{
  "model": "encoder-decoder audio transcriber",
  "dataset": "short read English sentences (LibriTTS-R)",
  "train_examples": 26041,
  "n_mels": 80,
  "hop_length": 160,
  "input": "log_mel",
  "spec_augment": true,
  "win_length": 400,
  "tokenizer": "word",
  "vocab_size": 5132,
  "encoder_arch": "crnn",
  "encoder_norm": "groupnorm",
  "encoder_activation": "leaky_relu",
  "encoder_weight_standardization": false,
  "encoder_depths": [1, 2, 1],
  "encoder_kernel_size": 5,
  "encoder_stem": "single",
  "encoder_widths": [128, 128, 128],
  "encoder_rnn_width": 256,
  "encoder_rnn": "gru",
  "encoder_bidirectional": false,
  "encoder_rnn_residual": false,
  "encoder_rnn_layers": 4,
  "fusion": "cross_attention",
  "decoder_width": 256,
  "decoder_layers": 8,
  "decoder_norm": "layernorm",
  "decoder_norm_position": "pre",
  "decoder_activation": "swiglu",
  "decoder_mlp_ratio": 2.67,
  "decoder_head_dim": 48,
  "decoder_fused_qkv": true,
  "decoder_bias": "all",
  "decoder_qk_norm": false,
  "decoder_parallel_block": false,
  "decoder_inner_norm": false,
  "decoder_positions": "learned",
  "decoder_cross_attention_every": 1,
  "decoder_tie_embeddings": false,
  "residual_init": "none",
  "optimizer": "muon",
  "muon_scale": "original",
  "lr": 0.023,
  "momentum": 0.95,
  "nesterov": true,
  "orthogonalizer": "newton_schulz_5",
  "adamw_lr_other_params": 0.0009,
  "grad_clip": 3.0,
  "steps": 2200,
  "batch_size": 48,
  "epochs": 4.1,
  "lr_schedule": "cosine",
  "final_lr_fraction": 0,
  "warmup_steps": 110,
  "weight_decay": 0.03,
  "adamw_weight_decay_other_params": 0.05
}
Rows from block 2 of the text decoder of a small encoder-decoder audio transcriber, named by matrix and row number. Rows with one number belong to one neuron. Each number is 200 + 40 x the weight over its row's rms, rounded and kept within 0 to 999. All counts start at 0.
After each neuron's rows are labels from the 100 texts, of 14976, where the neuron reaches its largest size: "tokens" is the input token at the peak. Only what is clearly more common there than usual is listed. The data: short read English sentences (LibriTTS-R). In brackets: how many of the 100.
# gate: MLP gate (decoder.blocks.2.mlp.gate.weight, 672x256), inputs 172-255
# fc1: MLP up (decoder.blocks.2.mlp.fc1.weight, 672x256), inputs 172-255
# fc2: MLP down (decoder.blocks.2.mlp.fc2.weight, 256x672, transposed), outputs 172-255

gate.636,199,228,229,187,227,233,283,182,174,222,239,211,148,210,237,247,224,184,197,150,284,240,152,158,215,179,240,163,153,196,261,209,336,158,175,182,212,189,241,225,218,177,213,196,225,151,232,198,115,187,213,172,198,162,151,170,263,183,133,78,215,156,214,228,152,186,287,210,255,193,159,227,198,185,168,134,282,266,182,207,197,135,220,206
fc1.636,131,211,212,233,232,243,159,147,231,175,205,127,181,206,225,186,225,190,140,180,221,250,211,224,146,210,244,129,214,250,203,200,148,271,218,167,172,241,239,221,126,164,190,228,137,151,156,229,235,199,179,175,193,163,203,219,195,195,290,275,191,187,213,216,228,175,229,178,218,168,157,204,150,223,277,258,220,162,178,180,271,213,158,152
fc2.636,198,193,172,165,235,207,263,198,205,237,261,196,198,198,225,214,261,135,172,135,178,213,215,148,270,175,233,190,204,285,196,262,242,130,176,214,226,191,221,177,157,184,247,177,161,238,191,178,264,130,187,205,167,189,220,191,302,141,167,190,150,185,202,158,194,220,178,172,228,219,177,169,109,269,211,191,229,197,94,326,208,134,214,265
tokens: "had" (71); "there" (8)

gate.190,151,153,158,143,196,204,151,202,207,269,302,171,250,230,177,116,142,285,295,172,179,246,211,226,188,155,158,213,200,275,176,222,199,270,219,147,167,248,184,181,159,144,181,234,198,205,205,220,188,159,164,226,199,210,221,180,217,278,218,179,186,128,207,188,232,154,123,143,165,216,168,203,162,184,104,165,205,146,224,147,194,249,200,178
fc1.190,257,130,221,291,203,197,299,167,187,162,114,181,182,158,209,268,199,205,101,129,166,197,209,225,260,202,138,229,212,100,214,196,180,148,199,254,197,237,255,245,174,156,232,211,274,241,252,177,238,214,256,121,203,177,199,219,175,232,150,177,207,273,203,139,226,207,228,220,261,226,204,192,129,224,239,165,227,235,183,240,190,172,160,206
fc2.190,196,215,213,163,215,117,160,237,151,207,125,223,191,182,251,245,119,285,227,226,214,199,163,155,298,204,153,225,166,237,254,307,134,228,210,179,208,216,227,189,247,255,210,192,195,164,194,235,226,208,255,183,146,303,162,264,231,175,213,167,217,162,207,219,238,176,203,206,197,248,101,244,106,204,175,192,246,213,229,209,235,233,201,159
tokens: "and" (78)

gate.400,223,183,175,203,185,234,190,195,246,203,274,205,271,157,235,190,150,230,170,192,141,187,206,194,204,233,127,217,220,188,238,130,198,210,186,176,183,196,144,302,216,196,212,153,135,153,197,210,301,234,174,219,257,224,186,98,236,193,212,222,242,161,185,190,197,150,153,115,177,171,212,200,256,168,125,186,170,132,191,171,145,163,150,183
fc1.400,212,168,136,156,200,103,210,213,158,231,161,158,143,263,242,223,215,224,220,236,252,210,204,203,220,207,229,247,200,156,115,247,192,231,242,252,172,193,257,128,202,195,250,215,286,236,230,226,139,190,264,207,132,186,185,265,216,219,188,216,258,228,226,181,177,221,158,197,208,213,117,138,176,267,176,250,214,240,209,189,191,201,144,210
fc2.400,161,212,217,202,239,216,189,108,162,147,190,272,224,148,156,206,102,216,182,232,233,208,245,200,202,154,281,150,215,204,277,243,241,128,179,185,239,205,144,180,253,169,138,150,164,107,179,179,225,215,245,170,230,254,235,172,238,172,194,147,172,210,144,250,269,149,262,152,270,218,271,72,249,216,157,239,165,256,175,214,249,194,204,188
tokens: "said" (45)

gate.49,271,197,160,170,182,243,192,221,174,174,190,219,241,139,218,181,202,183,260,211,235,182,211,142,241,247,139,240,121,215,209,213,194,201,157,241,223,154,233,168,149,150,177,179,193,265,274,185,192,217,173,283,187,203,185,153,145,148,219,279,151,205,185,96,250,174,166,149,139,184,237,184,217,191,194,193,259,173,242,260,210,154,225,218
fc1.49,132,225,203,235,151,157,192,221,240,200,216,179,198,169,153,243,199,288,158,208,172,188,176,263,164,221,190,182,229,236,199,231,264,238,270,198,198,301,209,102,186,197,232,180,212,205,212,213,179,227,174,163,164,200,180,180,225,203,193,195,256,255,131,136,136,244,229,226,151,222,193,136,233,194,238,222,214,254,188,141,209,188,221,197
fc2.49,225,191,274,165,167,229,215,229,194,183,211,214,217,221,229,196,225,188,211,179,185,226,240,266,183,213,106,99,224,242,234,217,153,234,218,180,201,186,225,148,283,254,256,198,139,247,248,243,181,157,222,192,157,210,240,170,149,207,223,212,231,181,168,229,186,227,211,172,184,221,121,205,144,175,301,249,166,161,241,227,178,237,192,135
tokens: "said" (27)

gate.246,174,182,190,198,182,160,169,231,227,178,197,194,225,85,191,220,116,178,144,203,246,129,199,233,218,151,242,226,102,160,247,215,187,220,207,176,200,168,186,179,201,183,192,113,133,201,160,167,141,206,165,167,216,284,211,228,198,274,199,210,211,192,228,210,162,164,168,222,109,223,169,230,244,283,131,196,282,139,193,117,189,187,233,177
fc1.246,173,171,177,198,198,160,175,192,174,301,88,182,218,242,174,118,232,188,139,252,167,146,183,181,160,201,167,177,108,227,223,282,162,233,153,201,215,205,167,169,150,166,121,197,156,248,249,268,192,198,281,244,170,136,137,199,176,190,191,197,195,202,229,162,173,230,234,184,171,248,205,162,156,288,219,203,172,227,211,200,188,201,167,199
fc2.246,182,191,173,178,229,217,211,232,277,301,208,198,190,212,180,205,212,266,274,159,292,130,184,210,273,256,228,233,194,198,213,209,243,150,108,134,214,116,227,214,174,186,189,149,167,179,190,189,210,213,135,165,168,238,212,136,187,166,176,234,205,134,119,176,196,242,146,160,233,175,167,226,156,248,200,193,192,214,201,176,208,233,223,199
tokens: "for" (57); "miss" (25)

gate.348,194,143,210,145,243,184,192,204,228,263,203,159,246,253,183,235,124,213,217,165,212,122,223,209,243,242,159,160,133,280,261,251,203,232,212,283,232,170,180,219,213,157,153,142,173,253,176,272,192,118,193,193,165,164,261,229,171,178,167,143,246,174,160,145,255,218,231,167,195,113,192,169,188,164,214,216,221,146,174,240,215,184,238,189
fc1.348,129,168,237,213,122,173,180,183,202,189,239,134,173,249,240,111,180,222,218,203,230,172,230,217,219,172,185,221,220,203,133,184,216,194,277,176,215,253,215,228,210,229,135,169,150,271,185,189,213,181,187,185,211,70,185,224,265,215,182,140,233,196,199,258,176,143,186,202,160,207,235,157,135,209,210,151,226,240,192,201,127,146,205,214
fc2.348,217,219,91,197,228,254,191,178,207,218,254,230,208,178,192,291,197,166,141,236,227,244,149,279,244,266,155,269,218,184,125,255,217,175,134,122,183,201,274,179,169,236,210,145,168,190,196,174,139,215,222,195,197,219,226,194,157,205,155,151,175,232,233,146,190,217,154,250,270,201,198,174,233,179,210,214,154,254,190,150,274,150,273,184
tokens: "in" (30); "twenty" (21); "by" (9); "only" (8)

gate.233,197,146,256,235,252,118,209,230,196,225,244,141,191,170,150,197,148,187,163,265,191,271,157,256,187,148,251,247,191,169,229,201,193,169,161,163,208,119,254,158,245,285,236,236,207,227,305,213,145,180,139,169,243,229,150,213,175,240,169,156,209,217,212,165,200,151,173,180,251,174,240,196,218,261,181,272,174,141,216,204,119,247,192,247
fc1.233,231,162,171,245,204,110,246,171,169,240,256,179,170,192,146,203,264,174,163,247,206,248,98,226,194,231,215,135,245,183,187,199,210,208,127,189,216,146,183,172,213,252,238,245,186,239,265,255,185,240,213,208,189,125,230,214,227,229,194,220,175,197,210,179,265,184,171,153,215,165,254,147,198,270,293,229,162,182,279,217,133,174,190,224
fc2.233,202,164,187,188,209,117,204,191,136,247,183,219,302,254,160,186,240,182,217,217,189,216,202,221,181,180,245,286,262,195,158,279,215,206,176,208,187,256,173,255,188,232,165,254,158,175,199,220,205,171,168,190,166,168,122,175,199,227,186,215,241,217,302,216,129,213,214,179,226,187,177,149,173,159,238,194,210,190,162,205,202,220,229,145
tokens: "had" (72); "has" (26)

gate.492,167,235,199,248,214,127,271,235,182,218,127,103,281,152,195,226,230,190,179,268,166,150,182,233,238,182,179,195,190,186,195,181,185,150,153,305,215,179,182,188,175,148,179,218,249,121,186,189,176,169,210,261,196,234,152,234,156,239,212,185,262,192,144,135,220,179,242,166,195,186,176,230,188,161,176,219,222,231,271,189,228,228,213,183
fc1.492,204,237,267,189,222,197,281,118,161,217,186,202,132,228,163,135,197,158,205,197,152,206,97,271,184,208,163,169,198,178,192,140,171,255,207,240,263,231,145,208,215,195,230,186,236,201,216,288,263,136,165,179,179,218,216,215,205,176,189,133,209,227,253,260,191,242,240,218,254,174,172,267,200,133,165,229,191,213,226,196,197,230,197,162
fc2.492,204,214,134,196,189,209,232,127,240,134,191,219,158,146,165,248,159,294,153,257,227,256,207,243,253,168,160,151,206,110,183,175,250,220,194,187,192,184,247,193,165,200,176,272,273,272,133,160,275,238,194,191,154,255,309,197,227,221,207,143,266,173,132,199,175,199,223,199,155,189,211,222,233,207,224,168,182,152,138,132,220,163,225,149
tokens: "said" (12); "time" (9); "now" (7)

gate.372,202,176,191,149,185,191,214,145,210,114,192,149,135,125,233,262,131,313,181,251,220,191,139,142,264,231,213,194,217,141,161,221,119,270,220,228,252,233,248,261,213,207,252,311,190,116,221,152,171,220,187,234,243,172,121,182,204,195,182,249,230,222,216,152,135,238,217,181,247,222,268,149,142,197,158,275,208,284,231,235,201,196,126,197
fc1.372,214,272,119,189,232,199,239,223,161,163,196,168,118,155,203,199,189,235,214,167,169,200,206,176,290,164,157,172,204,139,195,175,194,276,214,213,287,226,289,188,250,262,216,260,177,168,239,182,197,203,179,149,198,164,173,179,222,236,222,174,217,218,183,198,258,232,164,192,225,229,214,253,237,178,230,209,108,220,270,226,210,112,231,317
fc2.372,210,146,192,119,175,225,150,207,193,173,210,207,290,238,183,215,221,188,166,167,150,212,222,198,159,174,176,194,196,268,247,163,249,265,184,178,161,205,193,188,130,173,132,192,279,282,190,235,218,148,172,264,178,98,261,268,228,262,199,240,130,183,219,191,247,182,171,177,187,186,128,225,199,201,242,200,259,192,167,191,222,186,187,162
tokens: "had" (9)

gate.309,173,176,184,205,144,227,234,189,207,177,212,139,129,155,232,218,184,220,243,222,125,173,196,137,239,172,198,200,205,172,167,250,218,209,245,200,185,177,221,226,247,126,234,198,222,201,174,198,110,203,229,258,155,247,157,159,200,243,234,218,152,195,232,175,225,113,242,226,237,199,170,167,279,141,143,198,141,195,204,224,193,168,147,210
fc1.309,216,182,198,208,149,224,206,183,153,196,212,179,141,190,205,232,145,231,238,257,168,197,219,186,213,109,206,218,241,168,215,243,184,204,218,186,193,184,185,190,242,170,227,172,180,239,150,156,106,194,162,241,169,204,127,159,183,237,220,216,122,143,226,167,184,154,183,220,242,178,205,224,289,175,211,214,167,165,242,276,223,224,176,204
fc2.309,285,204,180,205,194,182,288,187,178,152,193,211,173,108,269,127,160,138,184,197,292,171,241,208,145,193,249,95,170,285,210,180,190,143,268,231,228,222,215,220,235,229,230,233,141,225,183,214,211,184,179,187,153,187,265,200,206,160,172,260,177,216,202,188,216,168,181,213,180,146,116,151,172,202,222,191,280,157,196,211,217,238,199,142
tokens: "in" (94)

gate.55,126,159,228,177,241,239,199,200,270,142,234,225,298,178,252,160,266,174,183,244,233,126,192,202,169,207,211,205,162,201,215,165,214,212,246,215,217,253,186,242,254,131,193,186,183,198,210,253,193,210,187,198,199,277,234,159,186,181,198,229,181,241,188,248,210,119,188,121,121,262,246,182,162,167,234,263,179,210,230,179,249,256,227,215
fc1.55,246,214,149,163,250,177,177,247,300,159,237,211,241,264,222,243,176,171,245,176,175,268,258,238,214,167,155,195,235,175,183,141,229,244,223,252,158,198,137,275,229,220,187,126,226,98,245,225,301,193,202,214,188,274,153,132,191,200,191,244,201,212,211,167,229,149,188,185,189,234,279,211,166,148,250,155,245,137,197,165,204,212,156,301
fc2.55,164,180,200,190,285,195,201,175,226,230,125,273,217,250,231,123,208,164,191,214,216,164,199,188,218,270,109,195,202,167,157,259,171,240,139,140,171,273,240,173,184,159,196,124,156,204,236,213,183,173,116,150,145,159,144,152,212,233,241,229,90,224,208,174,199,160,219,235,254,278,138,222,221,247,250,186,143,181,235,161,177,215,224,235
tokens: "one" (90)

gate.640,154,154,216,166,160,166,227,180,210,248,167,201,173,175,205,238,202,174,179,294,182,152,241,266,238,163,247,216,162,165,194,189,181,247,214,281,199,193,145,232,224,166,139,173,193,202,199,195,212,176,239,180,172,217,193,199,194,120,187,225,170,229,202,131,135,165,354,200,216,282,189,213,134,200,96,175,217,158,197,164,215,206,178,217
fc1.640,211,213,215,231,240,157,151,232,181,278,243,157,222,288,203,300,219,161,212,168,194,160,250,168,186,150,240,178,147,195,174,231,139,231,211,239,160,127,240,269,191,251,210,246,151,217,222,198,203,150,164,263,227,152,275,172,127,198,279,122,184,247,186,219,167,224,112,193,200,206,277,259,206,242,216,106,169,174,205,139,200,208,163,220
fc2.640,152,196,230,177,195,175,171,237,207,179,152,253,238,155,234,158,188,179,258,208,199,172,206,197,183,160,210,167,192,183,148,206,159,182,189,180,314,205,169,190,166,236,245,206,95,215,227,276,160,130,181,210,237,210,196,279,169,187,190,253,185,196,235,171,180,206,219,93,189,108,226,195,202,214,252,212,248,192,197,159,281,251,201,244
tokens: "in" (45); "all" (18); "on" (11)

gate.660,273,164,240,197,174,144,208,224,145,254,163,236,246,230,201,136,235,173,145,210,178,138,246,170,328,197,233,224,202,177,214,193,127,177,229,199,160,247,305,179,221,122,167,226,221,219,238,182,174,185,277,209,260,185,175,200,167,172,235,202,206,200,170,147,216,108,197,154,185,197,242,149,220,220,200,184,206,174,203,260,253,203,276,196
fc1.660,235,232,153,237,226,181,220,151,184,243,76,228,229,201,189,122,240,182,205,173,121,183,138,153,216,229,186,119,205,212,146,230,132,147,244,199,213,253,198,199,197,128,259,238,186,205,259,156,152,186,141,234,236,154,235,159,208,188,241,167,245,227,286,205,231,198,138,148,219,156,183,185,187,178,253,204,239,195,122,195,231,216,237,143
fc2.660,184,134,255,132,174,238,150,185,344,201,217,214,189,256,230,159,187,232,224,225,186,202,178,230,201,229,157,184,240,220,159,201,279,236,137,237,199,232,185,177,159,268,246,189,206,196,100,280,247,192,227,205,307,206,205,153,247,158,169,289,188,142,139,192,185,177,167,187,220,236,193,207,220,210,180,197,190,188,222,217,250,169,222,288
tokens: "in" (61); "one" (18)

gate.28,206,264,200,121,165,210,217,194,281,236,200,236,225,176,201,209,146,143,203,229,174,155,169,248,207,193,246,194,194,197,187,211,151,145,234,199,192,231,226,165,151,170,308,189,186,136,206,114,167,129,139,205,217,159,237,189,226,196,215,152,191,175,189,232,130,184,248,195,193,134,142,167,220,246,156,168,199,188,220,204,197,201,226,187
fc1.28,138,138,261,210,221,247,183,227,188,236,186,238,197,145,213,176,191,136,164,165,214,167,185,139,194,192,198,220,250,218,229,177,235,182,214,218,224,181,168,189,195,216,253,243,225,179,214,244,138,174,163,229,264,287,294,244,231,163,176,187,256,174,174,158,258,221,147,211,99,147,164,208,246,214,158,185,144,220,200,196,253,146,233,216
fc2.28,195,263,201,211,298,136,199,169,230,255,197,227,183,154,217,125,216,134,148,206,187,180,175,190,146,174,180,162,185,215,98,179,209,177,234,259,205,220,218,234,197,161,173,182,310,147,162,162,204,198,178,205,198,263,251,257,213,179,181,233,228,221,207,185,220,269,196,270,251,221,194,222,150,224,211,145,200,142,237,160,200,195,221,119
tokens: "and" (90)

gate.625,194,192,242,210,232,203,206,233,178,217,186,174,159,212,272,169,247,157,250,150,204,168,171,137,223,218,225,182,210,211,182,254,182,185,192,285,234,214,275,101,258,210,267,168,273,178,199,225,194,222,231,236,146,226,273,131,190,161,128,172,244,193,273,270,204,169,223,211,183,232,254,102,207,132,236,198,193,144,202,154,186,188,242,184
fc1.625,179,157,158,208,188,179,209,225,271,152,274,237,232,177,118,204,172,147,199,224,144,180,150,227,220,182,167,225,206,151,169,193,205,150,255,194,191,156,219,198,147,200,176,187,231,168,205,194,152,117,154,133,185,116,153,219,241,228,216,235,134,197,159,77,238,238,172,211,278,249,239,217,229,246,218,240,200,207,180,160,246,199,169,253
fc2.625,193,151,187,178,221,223,194,217,268,190,220,216,252,203,245,213,248,159,195,196,232,189,245,252,202,164,233,170,252,254,186,197,193,164,194,181,223,260,252,195,272,253,188,227,227,228,159,140,189,155,169,202,227,200,264,180,172,247,181,252,258,213,123,184,199,196,249,265,158,164,154,280,217,148,210,146,217,146,163,183,180,208,110,205
tokens: "said" (26); "this" (8)

gate.454,221,169,226,166,236,202,150,204,168,209,217,193,258,111,194,225,179,196,205,142,216,266,300,289,200,206,251,234,240,279,159,171,216,193,176,212,174,70,268,202,225,244,113,170,229,292,193,158,216,192,182,230,193,181,169,234,228,215,143,209,198,199,190,176,196,219,144,140,179,171,229,149,194,210,228,231,93,147,226,171,213,193,192,237
fc1.454,195,253,248,171,240,168,239,141,166,232,103,286,210,270,260,220,219,157,157,195,144,189,172,164,172,144,272,212,177,123,261,207,196,233,204,113,198,267,193,262,207,198,210,233,205,100,186,215,155,246,154,170,214,206,204,148,190,135,183,230,246,248,171,175,199,168,225,185,276,252,196,256,223,160,225,121,327,153,181,164,211,246,210,231
fc2.454,139,194,249,290,221,171,258,262,196,194,192,211,263,181,283,165,186,88,199,137,195,248,230,261,288,209,233,175,238,227,158,251,185,200,243,199,217,65,191,202,248,232,205,256,161,193,244,175,196,144,215,263,222,240,209,222,204,236,217,234,212,232,147,209,161,267,208,181,246,200,219,234,217,161,226,240,201,144,149,170,218,221,109,169
tokens: "said" (46); "even" (15); "in" (13)

gate.611,74,183,183,204,256,156,202,180,161,158,194,148,181,201,180,166,191,192,193,203,176,183,233,238,278,263,174,230,202,192,211,202,203,263,248,185,169,227,162,200,238,264,217,216,196,203,165,171,225,173,168,119,191,111,128,187,175,202,236,234,202,194,215,219,206,197,165,276,236,210,243,244,187,223,173,98,147,243,126,197,191,307,164,166
fc1.611,190,205,228,190,184,194,161,221,114,211,232,214,235,190,220,144,197,129,76,240,193,171,211,193,265,231,192,174,162,214,235,104,180,259,232,187,223,142,168,311,126,175,179,228,225,229,114,190,233,255,212,174,166,206,172,196,248,204,229,198,164,238,262,226,259,221,216,171,217,228,269,163,280,121,197,169,227,185,263,166,188,242,159,183
fc2.611,220,182,221,196,181,249,248,224,84,295,97,238,123,203,251,231,240,168,210,184,228,125,207,217,64,182,182,218,234,208,223,187,193,210,122,178,200,150,135,202,231,198,200,111,189,259,192,196,254,236,158,202,277,185,258,221,238,169,171,197,255,123,234,201,195,213,317,196,179,229,262,196,240,221,198,111,221,189,257,173,204,202,191,183
tokens: "had" (19); "haven't" (17); "have" (16); "only" (9)

gate.549,217,163,177,241,251,163,207,213,249,107,251,221,226,250,215,220,218,215,240,274,256,242,124,178,215,210,224,217,236,214,216,172,230,196,180,234,117,208,252,234,235,166,268,228,226,150,193,142,242,181,185,180,193,200,132,215,240,159,257,275,234,165,267,160,174,243,130,215,153,199,246,245,194,150,254,206,216,250,274,222,222,222,233,184
fc1.549,194,150,270,255,208,170,241,131,140,230,233,155,172,174,221,193,226,204,230,226,221,238,186,204,143,213,204,231,186,205,182,188,190,205,167,230,264,201,230,206,168,226,172,185,267,188,161,231,212,235,214,210,246,193,246,211,108,211,125,140,202,189,201,210,256,175,193,174,152,228,145,281,181,223,170,153,253,158,265,228,171,166,155,157
fc2.549,219,238,187,138,204,162,250,226,183,290,206,165,164,196,177,171,248,167,259,167,199,204,205,217,144,262,268,187,194,211,222,244,230,249,183,247,146,198,167,208,231,168,216,225,240,267,199,183,188,173,174,270,208,258,169,167,205,138,135,128,184,208,224,194,178,251,223,219,145,188,143,292,173,245,109,173,188,260,190,229,153,216,213,212
tokens: "had" (49); "was" (44)

gate.54,196,176,236,243,261,226,241,186,168,285,217,259,205,155,132,260,189,210,159,310,222,175,208,205,248,182,189,201,142,230,193,158,267,202,204,212,150,183,176,213,146,185,158,173,229,221,182,163,147,229,200,187,223,137,117,178,164,202,183,141,151,186,269,222,165,166,285,193,255,241,206,166,253,150,187,174,158,194,183,214,138,231,157,189
fc1.54,156,235,154,261,106,131,231,154,187,196,95,153,188,137,162,229,162,221,164,218,226,220,250,252,202,240,187,140,230,128,226,234,228,222,120,258,244,200,204,187,144,203,202,274,213,184,210,227,121,119,190,161,243,256,124,244,249,188,223,136,160,205,235,271,185,152,189,220,177,274,185,182,200,204,284,190,136,208,219,164,187,167,188,147
fc2.54,219,177,234,189,326,257,245,138,212,179,229,167,232,259,208,252,229,243,115,215,201,181,123,183,254,127,229,292,183,191,262,221,222,255,164,260,215,239,160,250,236,184,226,161,244,153,171,193,180,204,155,224,185,194,206,181,169,179,217,277,228,194,158,247,128,153,175,215,271,171,263,296,156,217,250,226,168,159,164,128,134,256,186,250
tokens: "had" (25); "their" (14); "some" (14); "has" (8)

gate.341,203,189,254,197,179,211,197,140,198,238,171,229,249,224,131,234,209,166,198,135,244,227,182,204,290,237,197,229,189,141,210,201,261,200,303,186,255,152,191,199,223,251,202,137,263,241,99,220,190,178,202,148,169,208,210,228,147,189,216,198,222,189,242,188,275,231,243,165,242,224,229,180,205,177,162,203,208,192,224,201,166,201,154,150
fc1.341,244,167,215,200,245,209,200,216,174,143,299,135,182,168,254,170,169,231,199,254,192,121,211,189,127,218,196,147,209,222,139,234,241,180,217,200,127,188,232,186,222,213,233,214,188,219,254,232,149,150,164,203,278,199,156,143,227,217,201,148,220,208,123,196,108,207,230,221,250,198,237,222,157,157,236,177,184,245,158,211,261,204,210,193
fc2.341,149,208,172,163,271,204,238,189,260,188,134,209,182,228,232,139,212,178,194,200,187,233,218,170,144,188,138,215,132,163,177,230,218,173,263,114,202,166,175,186,175,179,144,169,256,141,130,174,201,298,244,181,255,215,153,193,211,273,234,241,245,184,242,234,186,222,154,119,200,198,217,170,159,140,214,195,278,184,276,184,263,140,251,173
tokens: "in" (44)

gate.294,141,279,107,247,139,182,238,169,213,202,184,216,209,137,296,251,237,163,113,165,236,178,264,210,197,260,210,203,273,258,235,248,251,168,173,183,188,224,216,287,152,265,219,222,161,254,199,201,154,134,140,227,192,199,144,156,188,176,187,164,221,197,176,153,135,207,212,214,161,113,175,168,174,194,134,174,217,212,101,242,203,190,177,250
fc1.294,208,151,229,227,130,223,244,233,184,167,137,215,197,224,143,203,194,260,244,246,152,230,187,212,189,131,152,222,222,229,187,133,114,213,265,95,226,222,208,253,258,165,188,176,150,206,209,257,211,213,284,165,201,174,169,244,240,261,274,221,221,207,164,272,201,211,199,257,233,212,174,200,189,226,219,168,202,195,245,191,165,182,246,197
fc2.294,161,176,184,113,220,169,219,183,185,132,148,242,126,256,194,130,212,188,168,250,226,337,194,183,187,87,212,198,163,243,233,152,139,219,209,210,216,167,181,226,152,209,200,220,274,279,229,174,148,237,206,219,186,245,196,197,221,190,252,151,189,164,250,264,141,250,216,208,90,189,156,262,237,234,182,192,268,152,222,213,251,194,194,242
tokens: "and" (53); "chapter" (46)

gate.666,185,225,212,261,256,318,202,156,178,146,158,178,206,198,163,171,244,167,227,207,196,209,148,202,237,235,211,214,156,179,247,166,240,198,226,209,199,218,219,188,192,203,187,219,184,206,296,231,201,201,279,220,205,223,109,108,151,219,203,185,175,160,181,169,159,160,148,196,222,223,186,175,157,229,188,235,135,218,221,227,164,190,159,201
fc1.666,278,181,241,196,122,185,178,233,190,164,211,210,277,219,167,222,205,234,199,236,187,237,197,232,174,188,170,178,167,216,147,227,177,185,247,193,143,245,229,121,209,111,178,168,200,118,147,214,266,262,179,209,261,179,144,172,179,203,162,239,153,206,266,160,152,203,169,191,196,133,179,225,260,258,231,177,202,147,209,226,194,182,161,256
fc2.666,178,154,228,200,221,216,225,117,194,237,200,217,174,235,223,227,197,233,195,174,197,174,212,180,237,182,187,219,218,243,221,271,177,225,155,289,166,158,209,164,236,145,239,166,216,103,167,182,180,142,245,207,217,223,219,210,127,200,214,181,202,147,236,180,204,233,224,143,164,190,140,194,274,156,218,189,247,152,168,225,234,152,256,171
tokens: "said" (46); "began" (7)

gate.258,179,179,260,228,223,225,206,117,202,215,166,155,259,191,190,252,194,148,177,215,259,194,132,142,190,247,199,220,271,169,198,209,281,188,180,120,195,163,179,201,227,199,114,207,288,110,182,181,157,233,211,252,220,193,216,149,244,165,203,213,245,159,225,235,176,171,235,225,174,229,184,235,202,260,154,257,242,124,244,184,141,153,218,207
fc1.258,250,153,175,206,194,191,275,203,188,200,191,170,203,183,171,235,256,172,174,202,206,157,186,119,223,185,191,268,270,167,158,199,222,215,187,210,182,185,206,174,184,180,241,249,337,237,204,178,174,161,211,238,244,174,190,171,204,231,232,244,329,206,281,229,226,169,187,213,235,202,195,265,208,227,218,218,186,180,185,240,239,192,195,202
fc2.258,156,177,163,191,234,208,186,198,112,200,181,182,206,183,240,118,224,209,214,158,268,163,275,210,181,151,204,99,179,150,156,165,178,166,242,209,163,280,242,171,264,235,254,229,214,155,183,169,133,188,179,205,159,248,286,205,232,198,195,224,250,156,241,250,175,227,237,174,244,238,250,218,244,211,214,176,269,280,211,209,141,251,225,199
tokens: "for" (30); "she" (17); "by" (9); "with" (9)

gate.389,221,177,241,216,228,159,167,242,128,176,166,171,210,212,211,220,216,149,209,174,262,193,256,236,202,162,161,226,228,234,250,188,212,183,213,190,252,166,254,272,202,193,120,216,258,191,203,185,193,231,181,219,234,186,197,221,241,191,189,228,241,203,195,177,242,111,104,142,214,203,126,192,195,220,263,238,211,179,148,194,248,259,231,255
fc1.389,244,167,209,214,281,230,257,199,205,194,240,202,224,258,184,186,198,182,201,200,239,179,168,190,181,199,173,137,286,202,225,135,162,181,161,227,222,84,178,220,184,156,168,162,190,199,210,233,181,181,192,230,214,160,190,185,187,210,212,252,168,210,125,245,244,189,172,172,233,214,208,169,274,259,212,228,288,143,181,167,197,230,192,247
fc2.389,158,189,79,211,172,172,151,226,251,207,158,173,252,166,266,207,147,223,251,210,159,217,150,152,172,281,204,207,229,264,244,205,151,180,167,259,205,166,191,218,216,238,171,261,211,199,243,197,248,226,204,266,187,216,196,175,180,158,240,200,104,194,260,212,202,208,266,251,170,200,165,203,183,115,225,202,242,198,174,271,161,192,172,258
tokens: "said" (44); "was" (20); "o" (7)